Weights of a small CTC audio transcriber.
Model: 9.1M parameters, log mel input, widths [320].
Training: 10900 steps, batches of 128.
Rows from block 2, named by matrix and row number. Rows with one number belong to one channel. Each number is 50 + 12 x the weight over its row's rms, rounded and kept within 0 to 99. All counts start at 0. After the name is the row's rms in percent of the matrix's.
# filt: filter width-5 conv, dilation 4 (model.blocks.2.filt.weight, 320x320x5), inputs 60-74, a 5 kernel for each
# gate: gate width-5 conv, dilation 4 (model.blocks.2.gate.weight, 320x320x5), inputs 60-74, a 5 kernel for each
filt.235 102:42 54 26 35 68 39 53 51 79 57 64 50 33 39 60 59 38 52 40 49 40 38 68 59 47 50 68 42 60 36 37 57 61 54 40 47 55 61 43 45 60 38 67 48 79 49 44 45 44 65 52 59 64 44 70 47 13 39 53 61 50 52 44 39 54 56 48 72 36 48 61 25 46 38 51
gate.235 101:50 51 40 67 46 63 48 33 70 60 69 50 65 39 46 37 48 55 40 65 40 54 50 42 45 39 49 69 47 66 49 35 61 55 55 65 35 49 60 56 66 40 37 58 58 45 58 59 44 67 47 72 63 56 29 47 58 67 53 48 55 47 48 36 31 41 33 54 40 70 47 48 60 57 59
filt.236 099:38 59 39 28 48 66 33 45 62 48 43 60 63 29 53 52 55 78 54 53 34 56 48 55 49 58 58 35 54 55 70 55 45 48 53 57 48 70 30 57 45 48 51 48 63 54 44 43 71 49 46 49 40 52 57 47 33 49 50 65 52 58 53 68 52 60 51 40 43 39 31 48 40 46 68
gate.236 100:41 49 56 53 63 63 44 45 66 48 63 39 51 41 42 53 44 52 59 32 24 57 88 62 52 58 55 54 54 72 57 39 64 59 65 42 30 33 37 64 52 24 55 54 66 67 40 77 34 41 61 52 64 53 56 26 25 49 33 47 64 41 36 50 43 32 81 77 66 63 65 54 55 44 51
filt.237 100:40 46 39 46 66 23 64 45 68 45 55 43 47 40 60 40 43 52 40 43 55 44 54 54 26 51 67 69 69 45 38 28 62 46 53 43 41 23 52 51 58 46 66 33 52 41 30 49 52 52 47 65 49 56 38 23 48 69 55 54 25 51 59 47 57 51 48 27 36 38 50 73 53 51 60
gate.237 099:43 49 44 61 68 53 59 59 66 52 59 36 31 54 45 51 39 58 53 54 58 36 70 40 60 57 52 52 73 51 50 57 51 27 49 47 62 56 65 46 39 67 56 52 66 50 63 45 25 30 45 60 63 38 47 47 42 64 60 50 49 56 36 33 57 47 17 58 37 39 38 25 44 53 54
filt.238 099:63 58 58 59 60 21 60 40 52 79 64 45 76 43 57 48 68 48 45 30 57 51 38 30 50 44 55 63 46 52 40 74 57 45 56 34 51 65 71 59 69 42 45 50 52 28 36 57 54 66 30 20 48 46 40 58 51 72 53 75 37 38 40 56 59 42 50 67 54 55 35 72 56 34 52
gate.238 100:58 61 43 47 31 40 30 53 52 38 54 70 39 60 57 39 52 56 68 64 43 49 42 36 54 72 66 42 34 31 61 67 61 35 67 77 36 27 53 41 36 56 53 57 60 44 43 50 34 53 44 61 57 33 61 53 33 50 57 42 52 51 42 62 51 60 41 49 55 62 38 68 43 66 67
filt.239 099:28 57 66 54 74 50 30 49 62 54 33 30 47 28 51 35 50 44 54 53 63 28 49 54 64 39 39 45 54 56 54 53 43 61 67 63 65 39 36 49 59 47 41 37 35 58 43 58 53 39 66 56 37 44 32 49 61 63 42 60 47 46 67 46 40 87 67 38 62 51 44 55 48 32 58
gate.239 099:36 29 32 49 49 60 60 35 56 56 49 51 60 58 56 36 46 82 58 45 45 49 46 41 47 56 36 51 46 50 32 32 46 69 44 61 38 24 56 45 37 54 27 50 33 42 45 59 58 35 53 39 46 56 33 51 39 46 53 52 44 73 55 46 48 31 45 82 43 48 65 71 50 86 66
filt.240 100:63 45 42 36 55 51 50 66 74 51 59 37 45 52 58 53 48 68 50 55 26 41 62 43 35 47 46 48 71 50 37 27 47 65 69 56 52 61 52 63 55 53 63 53 75 49 32 32 64 56 51 79 62 27 46 60 67 27 29 72 67 48 54 72 66 43 39 62 65 53 48 58 34 68 57
gate.240 100:61 31 55 65 64 57 48 14 51 39 63 35 58 33 57 58 70 33 51 33 55 53 26 21 70 55 52 55 34 55 76 70 77 45 36 59 52 59 74 41 70 43 40 52 65 53 41 38 43 38 81 61 69 67 60 52 45 58 59 65 51 45 44 62 49 53 70 64 54 47 42 54 72 40 48
filt.241 098:58 51 34 41 48 32 46 60 46 61 44 46 56 49 57 68 50 45 60 62 57 59 38 70 33 45 32 63 58 59 53 43 71 56 69 36 59 21 59 32 47 42 37 48 55 40 26 54 63 47 52 38 63 57 47 43 39 67 61 47 39 34 54 33 27 69 59 35 81 51 57 44 54 44 60
gate.241 099:26 50 48 24 62 53 71 16 21 63 60 51 25 56 53 54 37 59 40 59 65 52 64 58 30 50 50 48 63 61 40 45 83 45 64 26 71 95 48 71 79 13 70 55 54 74 42 66 48 56 57 48 42 52 40 52 69 29 63 56 49 35 41 48 49 47 45 54 36 57 28 38 44 64 35
filt.242 100:40 43 73 37 48 64 42 66 51 76 61 36 82 39 66 33 38 60 55 32 64 60 48 59 61 45 53 65 43 44 44 44 46 63 40 64 43 57 36 61 50 25 84 39 52 48 43 61 46 50 46 23 57 25 50 41 33 74 41 49 51 60 53 39 58 47 48 35 50 71 35 49 34 54 48
gate.242 102:48 34 53 53 49 56 71 59 48 40 29 47 48 52 50 45 35 66 58 59 32 88 53 40 39 52 50 53 56 71 46 59 59 49 53 42 43 34 57 55 22 61 42 31 40 23 52 55 79 54 49 47 46 49 12 62 22 66 21 43 62 48 51 38 45 49 62 56 36 53 69 34 45 49 55
filt.243 101:44 60 50 39 70 46 37 64 45 67 63 43 53 36 57 41 73 53 51 25 46 73 37 64 57 53 42 71 55 54 44 26 56 61 53 48 25 56 40 61 47 70 51 41 54 28 72 54 43 47 45 49 52 35 28 59 52 61 70 22 53 58 57 34 50 32 46 39 59 48 66 59 34 49 56
gate.243 102:46 29 69 39 39 47 56 45 47 50 65 52 47 48 48 35 64 42 51 37 34 40 59 48 69 73 47 40 46 46 40 49 43 48 39 58 43 46 54 60 62 50 26 72 36 56 42 61 53 78 48 45 56 61 60 67 56 34 62 39 50 44 61 63 51 35 34 51 41 50 59 59 30 47 46
filt.244 099:39 27 35 51 59 51 43 44 61 49 49 39 42 61 49 51 55 48 50 67 59 42 64 42 66 38 54 62 56 49 56 63 25 35 55 50 48 46 48 36 51 39 30 52 41 36 81 39 60 18 25 67 58 55 44 39 26 46 47 50 53 31 48 69 42 33 31 22 63 47 31 54 36 36 47
gate.244 100:81 45 34 39 46 62 61 39 45 44 56 33 67 21 35 26 33 47 46 52 82 49 44 62 55 65 44 54 73 75 47 72 47 50 58 49 34 27 58 35 37 44 45 51 46 40 25 63 54 60 54 52 27 47 49 65 42 68 58 40 56 53 43 37 39 70 62 55 44 68 45 53 59 27 45
filt.245 094:76 47 38 42 59 43 34 39 50 44 43 53 41 44 36 53 44 67 56 59 22 48 50 59 34 52 36 41 69 60 52 55 61 48 66 48 61 46 32 50 25 60 34 30 53 59 32 74 45 50 58 39 33 59 43 38 54 44 53 40 47 37 49 25 51 53 48 41 64 34 34 32 61 38 67
gate.245 099:34 47 64 55 59 65 35 62 54 42 40 60 85 35 57 58 47 32 63 64 62 38 69 41 37 50 62 41 37 55 60 63 43 68 44 56 36 48 49 58 59 48 37 63 53 46 70 50 46 55 67 28 49 62 56 28 38 31 18 48 56 49 60 43 46 50 34 54 34 18 49 46 43 55 52
filt.246 101:63 41 46 39 52 48 48 45 57 41 47 49 43 48 74 58 66 63 57 55 47 80 63 43 57 42 35 65 64 62 63 52 46 46 63 67 55 44 34 43 38 73 56 58 74 35 43 57 48 55 54 19 65 44 47 50 36 53 44 50 45 57 46 58 41 46 72 59 38 29 67 48 52 56 58
gate.246 098:61 49 61 70 18 41 56 49 64 58 51 40 45 52 38 44 66 35 36 47 67 57 44 71 63 56 54 54 47 41 52 56 67 60 29 22 50 62 68 65 56 49 45 37 62 42 44 59 33 37 49 54 64 57 59 51 23 55 37 44 48 51 52 44 46 41 38 66 55 47 46 40 41 59 31
filt.247 102:35 48 64 46 77 41 58 44 68 58 42 37 53 43 34 57 61 43 52 50 69 55 66 29 54 51 59 43 53 39 58 51 64 52 72 35 59 39 77 65 37 53 42 56 53 37 33 67 56 33 60 65 37 42 35 50 58 35 45 51 36 36 46 54 53 42 37 56 45 49 38 70 43 46 52
gate.247 100:50 25 45 45 37 41 28 51 57 28 42 52 33 52 49 42 50 65 47 34 50 35 48 41 32 47 31 71 65 49 52 53 49 41 46 55 19 47 43 51 54 58 49 39 54 44 58 32 47 53 64 50 73 54 49 54 57 41 40 55 76 53 62 34 59 46 42 25 58 58 62 67 60 34 46
filt.248 100:70 47 42 39 33 84 45 58 43 80 54 48 60 65 49 44 72 27 33 50 44 55 63 39 35 65 35 60 61 42 44 60 38 37 49 62 64 27 39 33 45 47 33 63 56 61 58 13 63 47 58 35 43 40 41 56 44 75 75 62 55 63 55 42 47 31 60 39 60 43 43 53 51 46 56
gate.248 097:37 55 29 46 19 43 52 43 66 31 46 69 45 54 52 56 56 52 57 48 27 49 53 57 43 51 55 34 61 63 59 58 33 66 62 58 65 38 64 34 66 36 57 47 84 50 50 41 60 52 46 46 68 41 51 37 51 45 51 43 58 41 39 31 61 15 61 48 48 78 71 55 55 41 66
filt.249 098:59 46 66 58 29 52 60 36 54 52 50 36 85 55 63 63 51 53 35 75 60 23 15 42 39 64 56 60 37 63 46 71 47 34 42 40 44 81 66 55 67 44 35 38 60 33 43 49 49 36 48 75 24 56 42 53 43 72 25 53 65 45 56 43 42 53 47 28 44 49 30 40 61 52 70
gate.249 099:47 47 53 59 28 55 33 55 49 37 52 49 47 46 41 55 56 66 52 59 31 74 54 61 27 41 50 42 43 49 42 53 44 45 58 47 22 42 26 70 56 64 35 29 49 46 54 18 36 59 50 38 58 52 29 55 47 78 42 54 38 36 56 63 60 40 91 53 94 52 57 38 40 56 51
filt.250 099:54 36 51 50 43 49 50 38 71 47 37 24 39 68 57 61 49 40 51 52 55 47 50 41 49 50 51 54 42 73 54 57 38 53 66 57 44 29 46 35 47 42 67 36 61 50 61 54 29 59 55 53 68 48 38 73 39 42 38 50 41 30 57 58 52 30 51 75 63 55 55 41 47 59 53
gate.250 100:46 41 69 52 42 65 68 48 60 55 37 37 29 51 64 67 34 48 53 55 50 54 31 70 52 36 48 64 46 37 51 43 76 52 37 70 31 72 50 43 48 52 23 78 62 48 33 37 52 55 42 51 55 76 51 44 55 41 66 55 39 43 59 44 49 64 53 19 53 45 53 47 56 37 30
filt.251 101:64 43 37 38 48 56 71 45 84 33 47 65 52 53 39 62 53 56 29 50 48 55 26 36 42 52 54 59 29 40 34 42 42 41 45 29 46 31 42 71 35 18 60 48 68 36 51 50 41 56 52 54 58 54 60 30 55 55 23 22 51 36 33 53 46 56 57 53 36 41 51 49 53 27 51
gate.251 100:52 35 69 42 39 39 40 31 46 58 37 45 52 30 29 62 51 55 72 34 49 54 48 48 24 38 53 32 54 52 62 48 43 52 60 47 69 65 29 50 54 45 57 53 45 49 24 39 39 45 45 56 32 41 42 60 34 41 36 41 61 50 72 67 31 55 35 52 77 49 58 41 49 41 70
filt.252 101:30 49 68 60 52 57 53 79 25 11 44 51 62 69 26 49 53 62 65 48 49 43 60 54 44 55 44 44 43 65 57 46 57 53 56 50 30 56 43 63 29 45 54 68 61 55 52 53 46 63 47 32 22 30 51 56 70 64 34 53 47 56 44 55 46 58 44 45 69 68 51 47 53 51 44
gate.252 100:56 55 38 26 43 44 44 41 37 45 51 43 59 62 52 85 83 60 61 52 49 44 49 33 67 56 43 77 51 54 64 41 50 45 59 70 39 45 46 57 44 72 50 56 40 26 38 41 54 35 51 45 41 44 51 23 66 48 72 79 49 51 46 43 57 74 50 61 44 38 44 45 54 55 65
filt.253 101:65 30 38 59 46 35 53 59 59 48 61 32 60 39 48 74 73 41 33 63 42 58 67 50 46 53 53 32 47 34 40 78 44 70 46 46 61 50 59 54 84 53 62 52 54 59 43 65 41 59 62 78 46 60 56 68 70 26 61 66 59 48 55 59 56 56 46 55 47 69 60 52 66 58 40
gate.253 099:54 51 40 60 49 37 32 44 26 50 38 32 38 66 51 34 66 32 41 72 49 52 57 43 48 50 68 43 77 49 47 42 54 40 52 43 43 55 63 56 51 41 51 43 47 54 47 49 72 37 48 56 68 70 65 54 45 32 70 56 50 50 43 31 56 22 80 43 51 45 55 64 52 65 71
filt.254 102:46 62 62 60 59 44 55 60 51 41 65 43 67 56 66 39 46 52 48 56 54 30 38 48 57 51 52 52 34 46 47 47 61 63 63 54 44 58 67 39 46 21 35 40 36 60 36 58 42 35 56 62 37 44 36 44 42 36 43 26 44 45 59 32 48 58 53 16 55 49 49 49 62 59 66
gate.254 101:45 31 43 46 54 53 46 41 26 58 42 59 65 49 67 38 52 26 57 43 42 61 48 49 45 36 55 62 40 56 46 45 56 43 57 60 55 25 57 59 59 52 66 44 55 51 51 48 52 31 70 57 41 49 51 57 37 48 59 72 54 39 52 46 54 66 52 26 46 44 53 29 37 36 47
filt.255 098:39 53 68 30 49 41 49 44 45 70 42 28 58 37 57 37 56 41 54 69 55 34 63 61 75 67 64 51 55 36 71 59 60 48 54 45 65 61 57 25 17 41 45 39 34 66 42 45 53 36 42 36 42 66 57 38 30 41 51 48 46 40 35 36 49 79 48 27 52 44 62 46 53 37 41
gate.255 100:32 78 58 51 45 59 60 42 47 25 55 50 37 57 46 61 74 62 59 58 33 55 34 51 17 48 53 61 58 43 36 48 52 67 47 19 34 53 69 45 49 48 24 56 87 51 37 54 45 72 52 48 45 63 68 59 27 33 30 62 43 35 53 65 52 39 38 49 55 20 49 55 70 54 65
filt.256 100:48 57 60 44 42 46 52 46 53 24 44 51 50 46 57 54 46 65 58 52 48 72 41 44 46 53 40 36 43 41 49 68 54 47 48 48 35 57 69 53 39 43 50 42 55 58 53 62 66 27 38 45 55 28 49 42 55 41 55 36 65 66 57 50 59 84 39 27 59 51 57 56 45 73 50
gate.256 102:42 22 40 66 44 39 42 34 43 55 49 64 63 42 26 70 42 56 44 64 37 40 43 44 62 36 58 29 57 65 41 56 59 49 44 26 46 54 64 64 51 50 38 64 46 34 58 58 55 52 36 54 54 62 24 65 52 58 50 43 42 58 50 53 48 43 64 56 44 61 69 75 65 38 47
filt.257 096:53 48 46 31 63 61 65 50 34 40 52 46 43 32 61 44 32 57 60 63 38 69 41 43 34 74 45 42 54 47 40 58 64 49 55 69 43 54 44 57 20 66 52 35 43 46 43 35 52 74 49 58 23 46 23 44 66 46 55 59 51 36 66 52 53 53 49 45 42 52 44 57 57 44 42
gate.257 099:41 34 42 33 34 47 61 17 53 41 53 43 50 67 58 56 43 42 45 44 33 48 72 48 64 57 63 46 44 58 49 53 36 65 44 51 65 55 46 38 48 60 41 47 59 45 46 57 59 41 63 47 67 69 40 31 32 31 42 58 45 46 45 65 48 37 57 55 42 50 62 56 31 54 49
filt.258 101:52 40 60 43 61 59 68 67 42 55 41 57 42 76 41 50 72 59 62 60 39 46 52 50 62 49 50 61 22 59 41 60 41 47 40 60 72 26 52 50 52 72 38 63 63 54 80 52 33 55 54 75 54 57 56 20 65 35 43 55 56 44 52 56 63 66 44 64 53 65 42 63 39 39 43
gate.258 102:41 56 63 36 48 31 26 45 64 58 17 61 48 51 50 36 56 48 56 33 66 32 39 59 53 49 42 68 42 58 47 49 62 40 56 52 43 50 46 65 49 29 62 73 66 39 27 57 15 45 50 39 44 39 32 40 59 68 46 38 45 37 40 56 51 39 75 53 60 45 41 46 50 53 52
filt.259 098:68 65 50 47 50 62 68 60 77 65 33 51 48 71 61 36 59 58 47 44 44 55 40 44 41 25 60 51 51 60 47 38 48 45 43 60 61 65 40 52 38 80 20 44 69 57 47 63 70 42 28 64 40 50 43 61 59 51 49 61 66 40 43 47 33 58 63 38 63 45 42 18 58 31 47
gate.259 101:37 45 57 37 32 62 66 33 61 43 63 47 46 46 48 42 26 44 68 55 43 56 43 72 22 63 55 69 53 58 57 55 57 76 71 53 49 71 40 67 49 39 26 42 39 40 36 49 67 27 37 64 52 36 44 58 35 61 48 53 32 66 22 53 53 35 55 65 37 63 41 44 43 50 39
filt.260 099:74 47 41 64 57 34 53 59 47 41 42 40 61 42 40 52 48 59 58 45 41 41 41 54 44 38 49 63 56 52 46 46 62 63 51 40 73 44 54 35 34 44 70 67 47 41 85 63 53 50 48 60 64 42 48 34 62 64 59 34 49 58 56 42 37 51 40 52 54 34 37 49 38 51 46
gate.260 099:53 61 34 56 44 40 61 54 67 28 53 57 56 40 74 64 68 61 53 54 57 42 39 60 44 48 34 55 52 47 62 67 37 57 37 53 69 43 37 51 56 57 47 74 68 61 57 27 56 57 58 39 59 69 63 77 31 45 38 63 41 67 38 59 56 52 67 34 37 50 51 37 45 61 56
filt.261 097:49 57 59 51 45 57 52 23 54 30 57 34 70 55 54 36 37 58 50 53 70 50 55 49 56 60 58 63 76 64 41 45 47 46 42 29 74 46 68 57 17 31 28 48 20 40 41 47 56 48 56 44 53 70 48 64 48 69 46 83 41 45 64 40 40 58 53 70 78 51 54 54 57 46 40
gate.261 100:59 78 72 59 40 54 38 55 26 52 59 60 44 64 46 74 46 50 54 71 39 78 41 57 64 31 38 56 52 33 51 49 49 42 51 80 36 53 20 47 55 61 34 39 50 65 68 59 32 57 51 36 48 40 66 68 26 46 37 57 46 69 51 48 49 45 64 57 13 73 64 29 49 47 49
filt.262 100:40 46 36 56 50 58 50 46 49 50 50 43 66 52 70 42 49 44 46 25 45 54 46 53 72 35 38 43 49 48 50 57 47 52 47 52 56 52 46 53 23 63 40 64 48 55 59 83 56 32 50 76 69 61 48 36 43 53 42 44 58 57 36 59 42 38 40 57 48 48 36 50 45 51 44
gate.262 099:56 23 59 64 53 58 45 39 66 40 54 52 52 49 29 57 59 37 45 54 49 32 59 52 48 56 68 51 50 41 51 54 51 50 70 69 75 62 50 53 37 35 57 56 57 46 57 60 51 51 38 68 45 49 47 37 33 62 43 52 56 48 47 51 57 39 49 41 47 61 62 40 50 49 42
filt.263 102:49 60 42 48 20 20 41 55 38 52 45 61 40 44 37 59 53 49 58 66 65 41 36 47 47 34 45 43 58 56 38 49 57 64 56 47 35 56 62 38 77 59 50 32 30 24 60 24 57 31 63 57 63 65 29 41 60 51 26 39 40 47 64 37 59 49 50 63 47 63 77 62 35 58 72
gate.263 102:53 57 43 41 58 47 34 22 28 30 42 57 44 64 44 48 43 52 67 43 47 86 52 17 39 49 60 39 49 44 45 58 63 40 58 52 45 55 54 44 34 50 38 83 46 48 42 46 50 62 52 43 46 52 30 57 38 48 74 62 51 37 50 54 55 50 63 60 63 63 65 55 52 69 61
filt.264 100:39 46 71 55 66 45 38 41 54 45 43 45 49 52 55 55 32 51 55 47 50 47 67 69 54 49 56 41 52 44 52 44 69 41 56 45 43 68 38 44 58 63 48 49 53 36 50 51 65 55 60 77 65 40 49 59 39 54 38 48 47 49 59 78 52 55 35 46 26 58 56 55 24 35 55
gate.264 099:55 42 25 67 25 46 49 43 65 68 57 43 43 42 54 60 55 50 48 57 36 75 39 52 63 61 38 65 52 58 41 48 45 56 57 74 35 76 42 70 54 58 55 35 66 51 52 55 53 27 38 50 39 55 55 35 58 58 32 32 45 41 63 63 40 42 56 58 67 18 38 52 61 46 65
filt.265 099:56 34 51 54 60 39 41 59 47 79 59 60 44 55 46 36 41 49 58 47 53 60 51 61 38 41 53 47 30 63 41 64 45 52 44 55 66 60 49 68 44 55 55 49 40 39 33 62 40 43 51 57 59 34 26 53 63 36 76 78 52 48 38 59 54 58 21 41 48 29 63 75 63 56 50
gate.265 099:45 37 58 50 50 59 49 59 39 34 43 56 48 61 64 62 57 57 55 50 58 66 57 54 60 73 50 51 47 68 62 57 47 60 36 55 60 48 37 42 55 45 19 66 40 47 36 55 56 75 57 25 44 60 42 55 42 57 58 54 46 62 63 36 34 59 62 49 29 59 45 55 50 48 38
filt.266 101:56 60 55 58 60 50 34 63 52 55 56 55 56 45 53 58 47 56 51 46 49 40 60 26 63 61 54 57 56 48 58 45 59 33 56 54 72 43 57 39 36 56 58 67 53 65 40 45 51 52 38 70 58 45 73 52 60 50 44 35 49 44 56 52 54 48 66 54 46 53 38 48 31 62 34
gate.266 102:42 33 35 59 59 73 38 52 53 65 46 64 29 62 27 41 35 55 50 42 64 46 69 58 52 50 67 50 54 28 57 50 52 45 46 48 60 27 66 40 37 72 24 55 66 59 79 42 59 53 20 51 41 50 53 20 79 47 50 37 59 40 58 44 57 37 67 67 72 60 54 54 37 41 58
filt.267 095:69 64 63 37 57 35 45 54 43 54 30 50 56 42 56 37 32 50 45 39 22 43 47 66 36 45 47 56 63 37 51 47 59 55 55 59 76 62 45 58 48 64 77 63 45 54 47 46 59 62 53 47 39 48 43 37 35 51 63 38 69 58 51 36 64 37 41 33 69 49 80 56 47 40 34
gate.267 099:25 78 47 56 73 46 47 39 70 50 59 33 47 53 64 62 43 49 69 52 62 58 45 70 49 51 42 59 56 57 46 54 42 77 63 61 87 74 43 56 48 58 40 49 44 52 22 46 53 59 29 48 62 67 67 40 38 57 51 62 48 20 44 42 46 46 73 39 59 53 52 54 56 36 34
filt.268 100:30 53 43 65 38 63 35 37 57 40 27 52 51 38 50 39 37 62 47 59 58 16 46 42 49 53 46 43 57 56 49 57 56 47 46 69 64 43 56 66 66 58 53 58 64 38 67 48 63 47 32 35 49 42 43 38 55 74 62 46 51 60 80 63 65 34 34 62 62 72 54 64 52 58 42
gate.268 104:49 18 60 42 48 45 37 65 49 39 72 61 38 52 51 64 64 55 45 59 45 35 42 57 33 57 53 41 46 52 36 44 39 67 54 63 51 50 55 77 43 72 33 49 51 50 34 30 60 44 52 41 49 49 64 42 73 41 62 57 44 50 33 59 54 41 45 21 50 43 57 65 47 56 63
filt.269 098:45 66 30 56 53 25 55 63 61 57 49 21 62 44 63 41 45 35 50 55 39 55 32 32 49 35 38 48 56 33 34 52 53 50 54 49 56 56 63 77 77 72 43 54 68 55 44 45 57 33 60 60 48 15 60 47 48 74 62 51 63 58 53 44 38 70 65 31 35 51 70 56 70 36 60
gate.269 103:54 34 56 40 32 47 49 49 39 17 54 33 31 62 61 49 16 42 54 44 45 50 23 34 64 40 50 35 44 54 40 55 41 58 50 42 61 76 73 38 58 19 49 52 59 40 33 39 42 76 52 36 46 48 62 37 39 50 48 44 27 44 63 40 45 69 45 67 51 38 69 47 67 36 50
filt.270 104:31 60 31 53 49 62 65 26 61 71 34 30 34 65 54 37 48 56 57 32 70 16 56 55 47 38 53 29 46 51 44 49 66 31 43 34 99 37 53 58 54 60 65 45 59 62 26 61 39 61 62 45 50 29 43 58 61 54 54 52 61 42 48 44 48 65 60 73 60 46 42 43 63 37 28
gate.270 103:50 47 51 46 43 96 61 64 67 41 41 54 73 49 40 49 40 65 55 61 55 68 20 42 59 39 43 43 55 66 57 55 38 46 56 55 38 70 46 49 50 29 59 45 45 40 55 32 45 56 64 80 36 49 52 64 55 51 55 39 60 42 56 69 52 48 44 42 54 50 52 68 47 51 52
filt.271 102:49 70 44 30 49 39 44 23 32 58 42 59 90 62 41 58 54 76 61 65 64 59 60 52 32 75 62 50 46 47 45 54 48 47 43 52 53 62 67 42 45 52 64 61 26 52 58 58 48 42 47 59 48 51 52 45 53 55 52 55 56 36 71 57 48 61 56 42 42 47 37 45 37 47 60
gate.271 099:53 62 53 58 31 53 34 36 25 41 43 54 77 43 54 54 55 65 44 66 37 58 68 61 70 68 52 40 48 45 50 53 67 66 68 64 49 52 45 36 54 38 34 51 53 65 65 60 31 45 38 29 32 36 57 36 34 30 39 45 44 42 29 65 56 49 67 38 41 53 33 48 41 46 67
filt.272 097:38 32 37 52 51 52 55 26 44 32 41 44 43 56 64 57 58 72 35 60 50 31 50 30 83 62 44 60 55 44 42 42 49 54 47 54 52 41 48 60 57 48 32 34 54 46 52 21 61 59 28 09 32 62 74 59 46 64 52 46 45 47 37 48 58 44 62 68 80 66 61 65 69 52 64
gate.272 100:44 52 56 41 65 45 60 41 55 82 57 40 43 35 67 80 47 29 62 16 45 47 46 39 51 54 42 65 54 46 53 55 60 39 53 49 73 57 52 42 17 44 33 40 38 44 58 58 47 39 52 54 31 59 47 71 57 39 46 28 46 38 45 43 34 37 75 64 49 35 42 50 36 37 58
filt.273 099:30 33 65 41 53 36 37 50 53 56 51 38 56 59 63 52 48 35 40 54 47 63 49 76 63 46 49 73 50 34 40 55 52 39 58 38 34 56 39 47 62 54 70 37 41 46 49 47 74 39 58 36 50 64 39 29 58 79 37 52 49 46 50 39 40 55 49 27 35 69 80 15 47 67 33
gate.273 101:65 61 42 57 66 52 63 45 54 69 43 83 55 56 51 62 56 58 46 46 24 42 35 64 62 53 41 53 62 62 51 56 61 59 55 78 40 44 62 52 57 44 78 52 50 37 43 65 41 27 56 43 50 28 53 35 57 65 57 49 39 48 26 41 42 40 44 28 60 44 47 49 78 36 38
filt.274 101:54 51 52 51 45 44 52 34 46 54 37 40 46 41 65 60 49 65 42 44 47 79 43 51 47 40 53 77 51 61 34 64 56 51 51 65 39 67 70 72 26 41 39 48 56 57 64 61 78 38 71 48 31 47 67 51 73 56 45 54 45 47 53 59 40 57 36 35 47 55 60 23 47 43 55
gate.274 101:52 48 26 39 37 55 61 60 45 37 53 53 42 33 55 63 41 37 51 53 68 50 37 49 38 56 41 43 61 73 45 46 51 59 66 54 79 63 41 47 43 49 58 31 09 46 60 68 48 57 81 42 49 60 56 24 50 45 51 60 37 53 59 58 30 39 39 49 63 58 71 56 45 38 45
filt.275 099:65 35 55 41 43 49 33 51 62 51 39 57 48 51 71 55 45 35 37 48 35 18 51 38 51 58 66 55 49 47 59 54 34 34 52 55 52 64 74 49 34 56 50 32 43 50 60 38 53 46 75 30 58 69 49 47 35 50 22 61 50 49 45 52 51 43 54 51 39 55 41 66 55 51 81
gate.275 096:25 45 55 49 61 11 46 62 43 43 55 57 72 70 59 63 59 73 40 50 61 51 43 46 50 37 48 35 74 56 49 43 40 73 57 28 69 45 62 40 50 38 31 40 08 67 55 29 37 58 53 36 40 66 44 54 71 44 50 59 52 50 57 48 51 35 31 47 45 24 47 54 58 70 61
filt.276 102:66 77 41 54 45 59 48 43 25 39 62 32 56 61 62 88 49 35 58 66 52 63 71 59 50 62 58 51 46 37 69 50 52 28 24 66 50 37 50 52 45 45 41 32 68 57 45 43 46 25 39 58 41 62 77 57 60 51 77 72 55 49 59 50 61 33 44 68 38 66 46 30 44 44 48
gate.276 098:55 54 73 45 51 56 62 17 44 56 64 53 55 53 47 61 73 49 36 69 50 42 68 56 57 53 48 27 52 64 53 61 51 62 41 35 29 26 42 62 51 48 52 65 42 52 59 48 47 53 64 39 35 40 75 22 78 56 65 27 49 50 57 34 55 38 38 58 43 30 43 39 41 51 61
filt.277 097:46 76 61 37 66 35 51 61 56 55 73 54 57 45 49 74 69 64 48 46 44 51 47 65 59 47 61 44 61 52 50 61 40 23 81 60 54 38 70 74 31 51 51 54 49 37 63 41 57 50 44 40 55 65 51 66 12 61 67 45 51 43 34 52 31 74 53 47 61 56 48 31 52 43 51
gate.277 100:72 18 51 65 62 48 49 59 57 35 64 55 39 60 66 45 51 48 38 46 66 28 59 57 62 41 60 72 47 51 48 52 60 68 40 54 37 51 40 56 32 83 32 42 61 57 22 67 35 38 34 54 55 49 51 37 65 37 56 58 50 56 39 55 54 43 50 30 33 50 38 67 58 21 30
filt.278 102:49 29 62 45 19 58 59 47 40 43 43 66 33 37 58 42 33 44 48 68 45 31 64 27 36 43 52 45 60 58 56 41 49 46 50 57 36 40 36 48 22 68 55 30 39 36 67 50 50 30 39 56 35 40 56 55 43 55 47 44 43 55 40 65 43 68 31 71 44 27 43 48 28 58 43
gate.278 103:43 27 42 68 47 59 71 43 62 68 48 19 65 43 53 49 28 51 47 40 45 55 28 37 63 47 49 55 75 54 45 62 25 60 43 42 43 51 41 62 49 87 30 51 50 48 64 61 34 60 83 49 40 64 68 61 51 39 44 44 51 38 40 51 67 52 61 81 15 68 40 51 64 48 63
filt.279 100:73 49 69 50 54 67 55 47 54 56 49 69 52 66 45 58 38 61 50 55 61 62 46 39 42 38 52 58 45 50 62 53 59 52 33 54 77 40 44 45 54 45 76 42 60 52 55 51 61 52 33 38 32 57 53 70 60 57 49 50 73 46 40 37 45 61 47 48 54 39 57 67 52 51 59
gate.279 100:60 48 63 59 51 47 32 52 31 47 61 38 51 26 63 58 62 39 46 44 67 69 52 37 59 48 43 70 50 38 47 25 62 12 57 41 52 54 52 30 55 56 48 45 48 52 40 45 23 54 40 41 61 45 50 55 65 46 45 65 57 55 56 54 58 23 64 37 60 46 64 76 22 78 35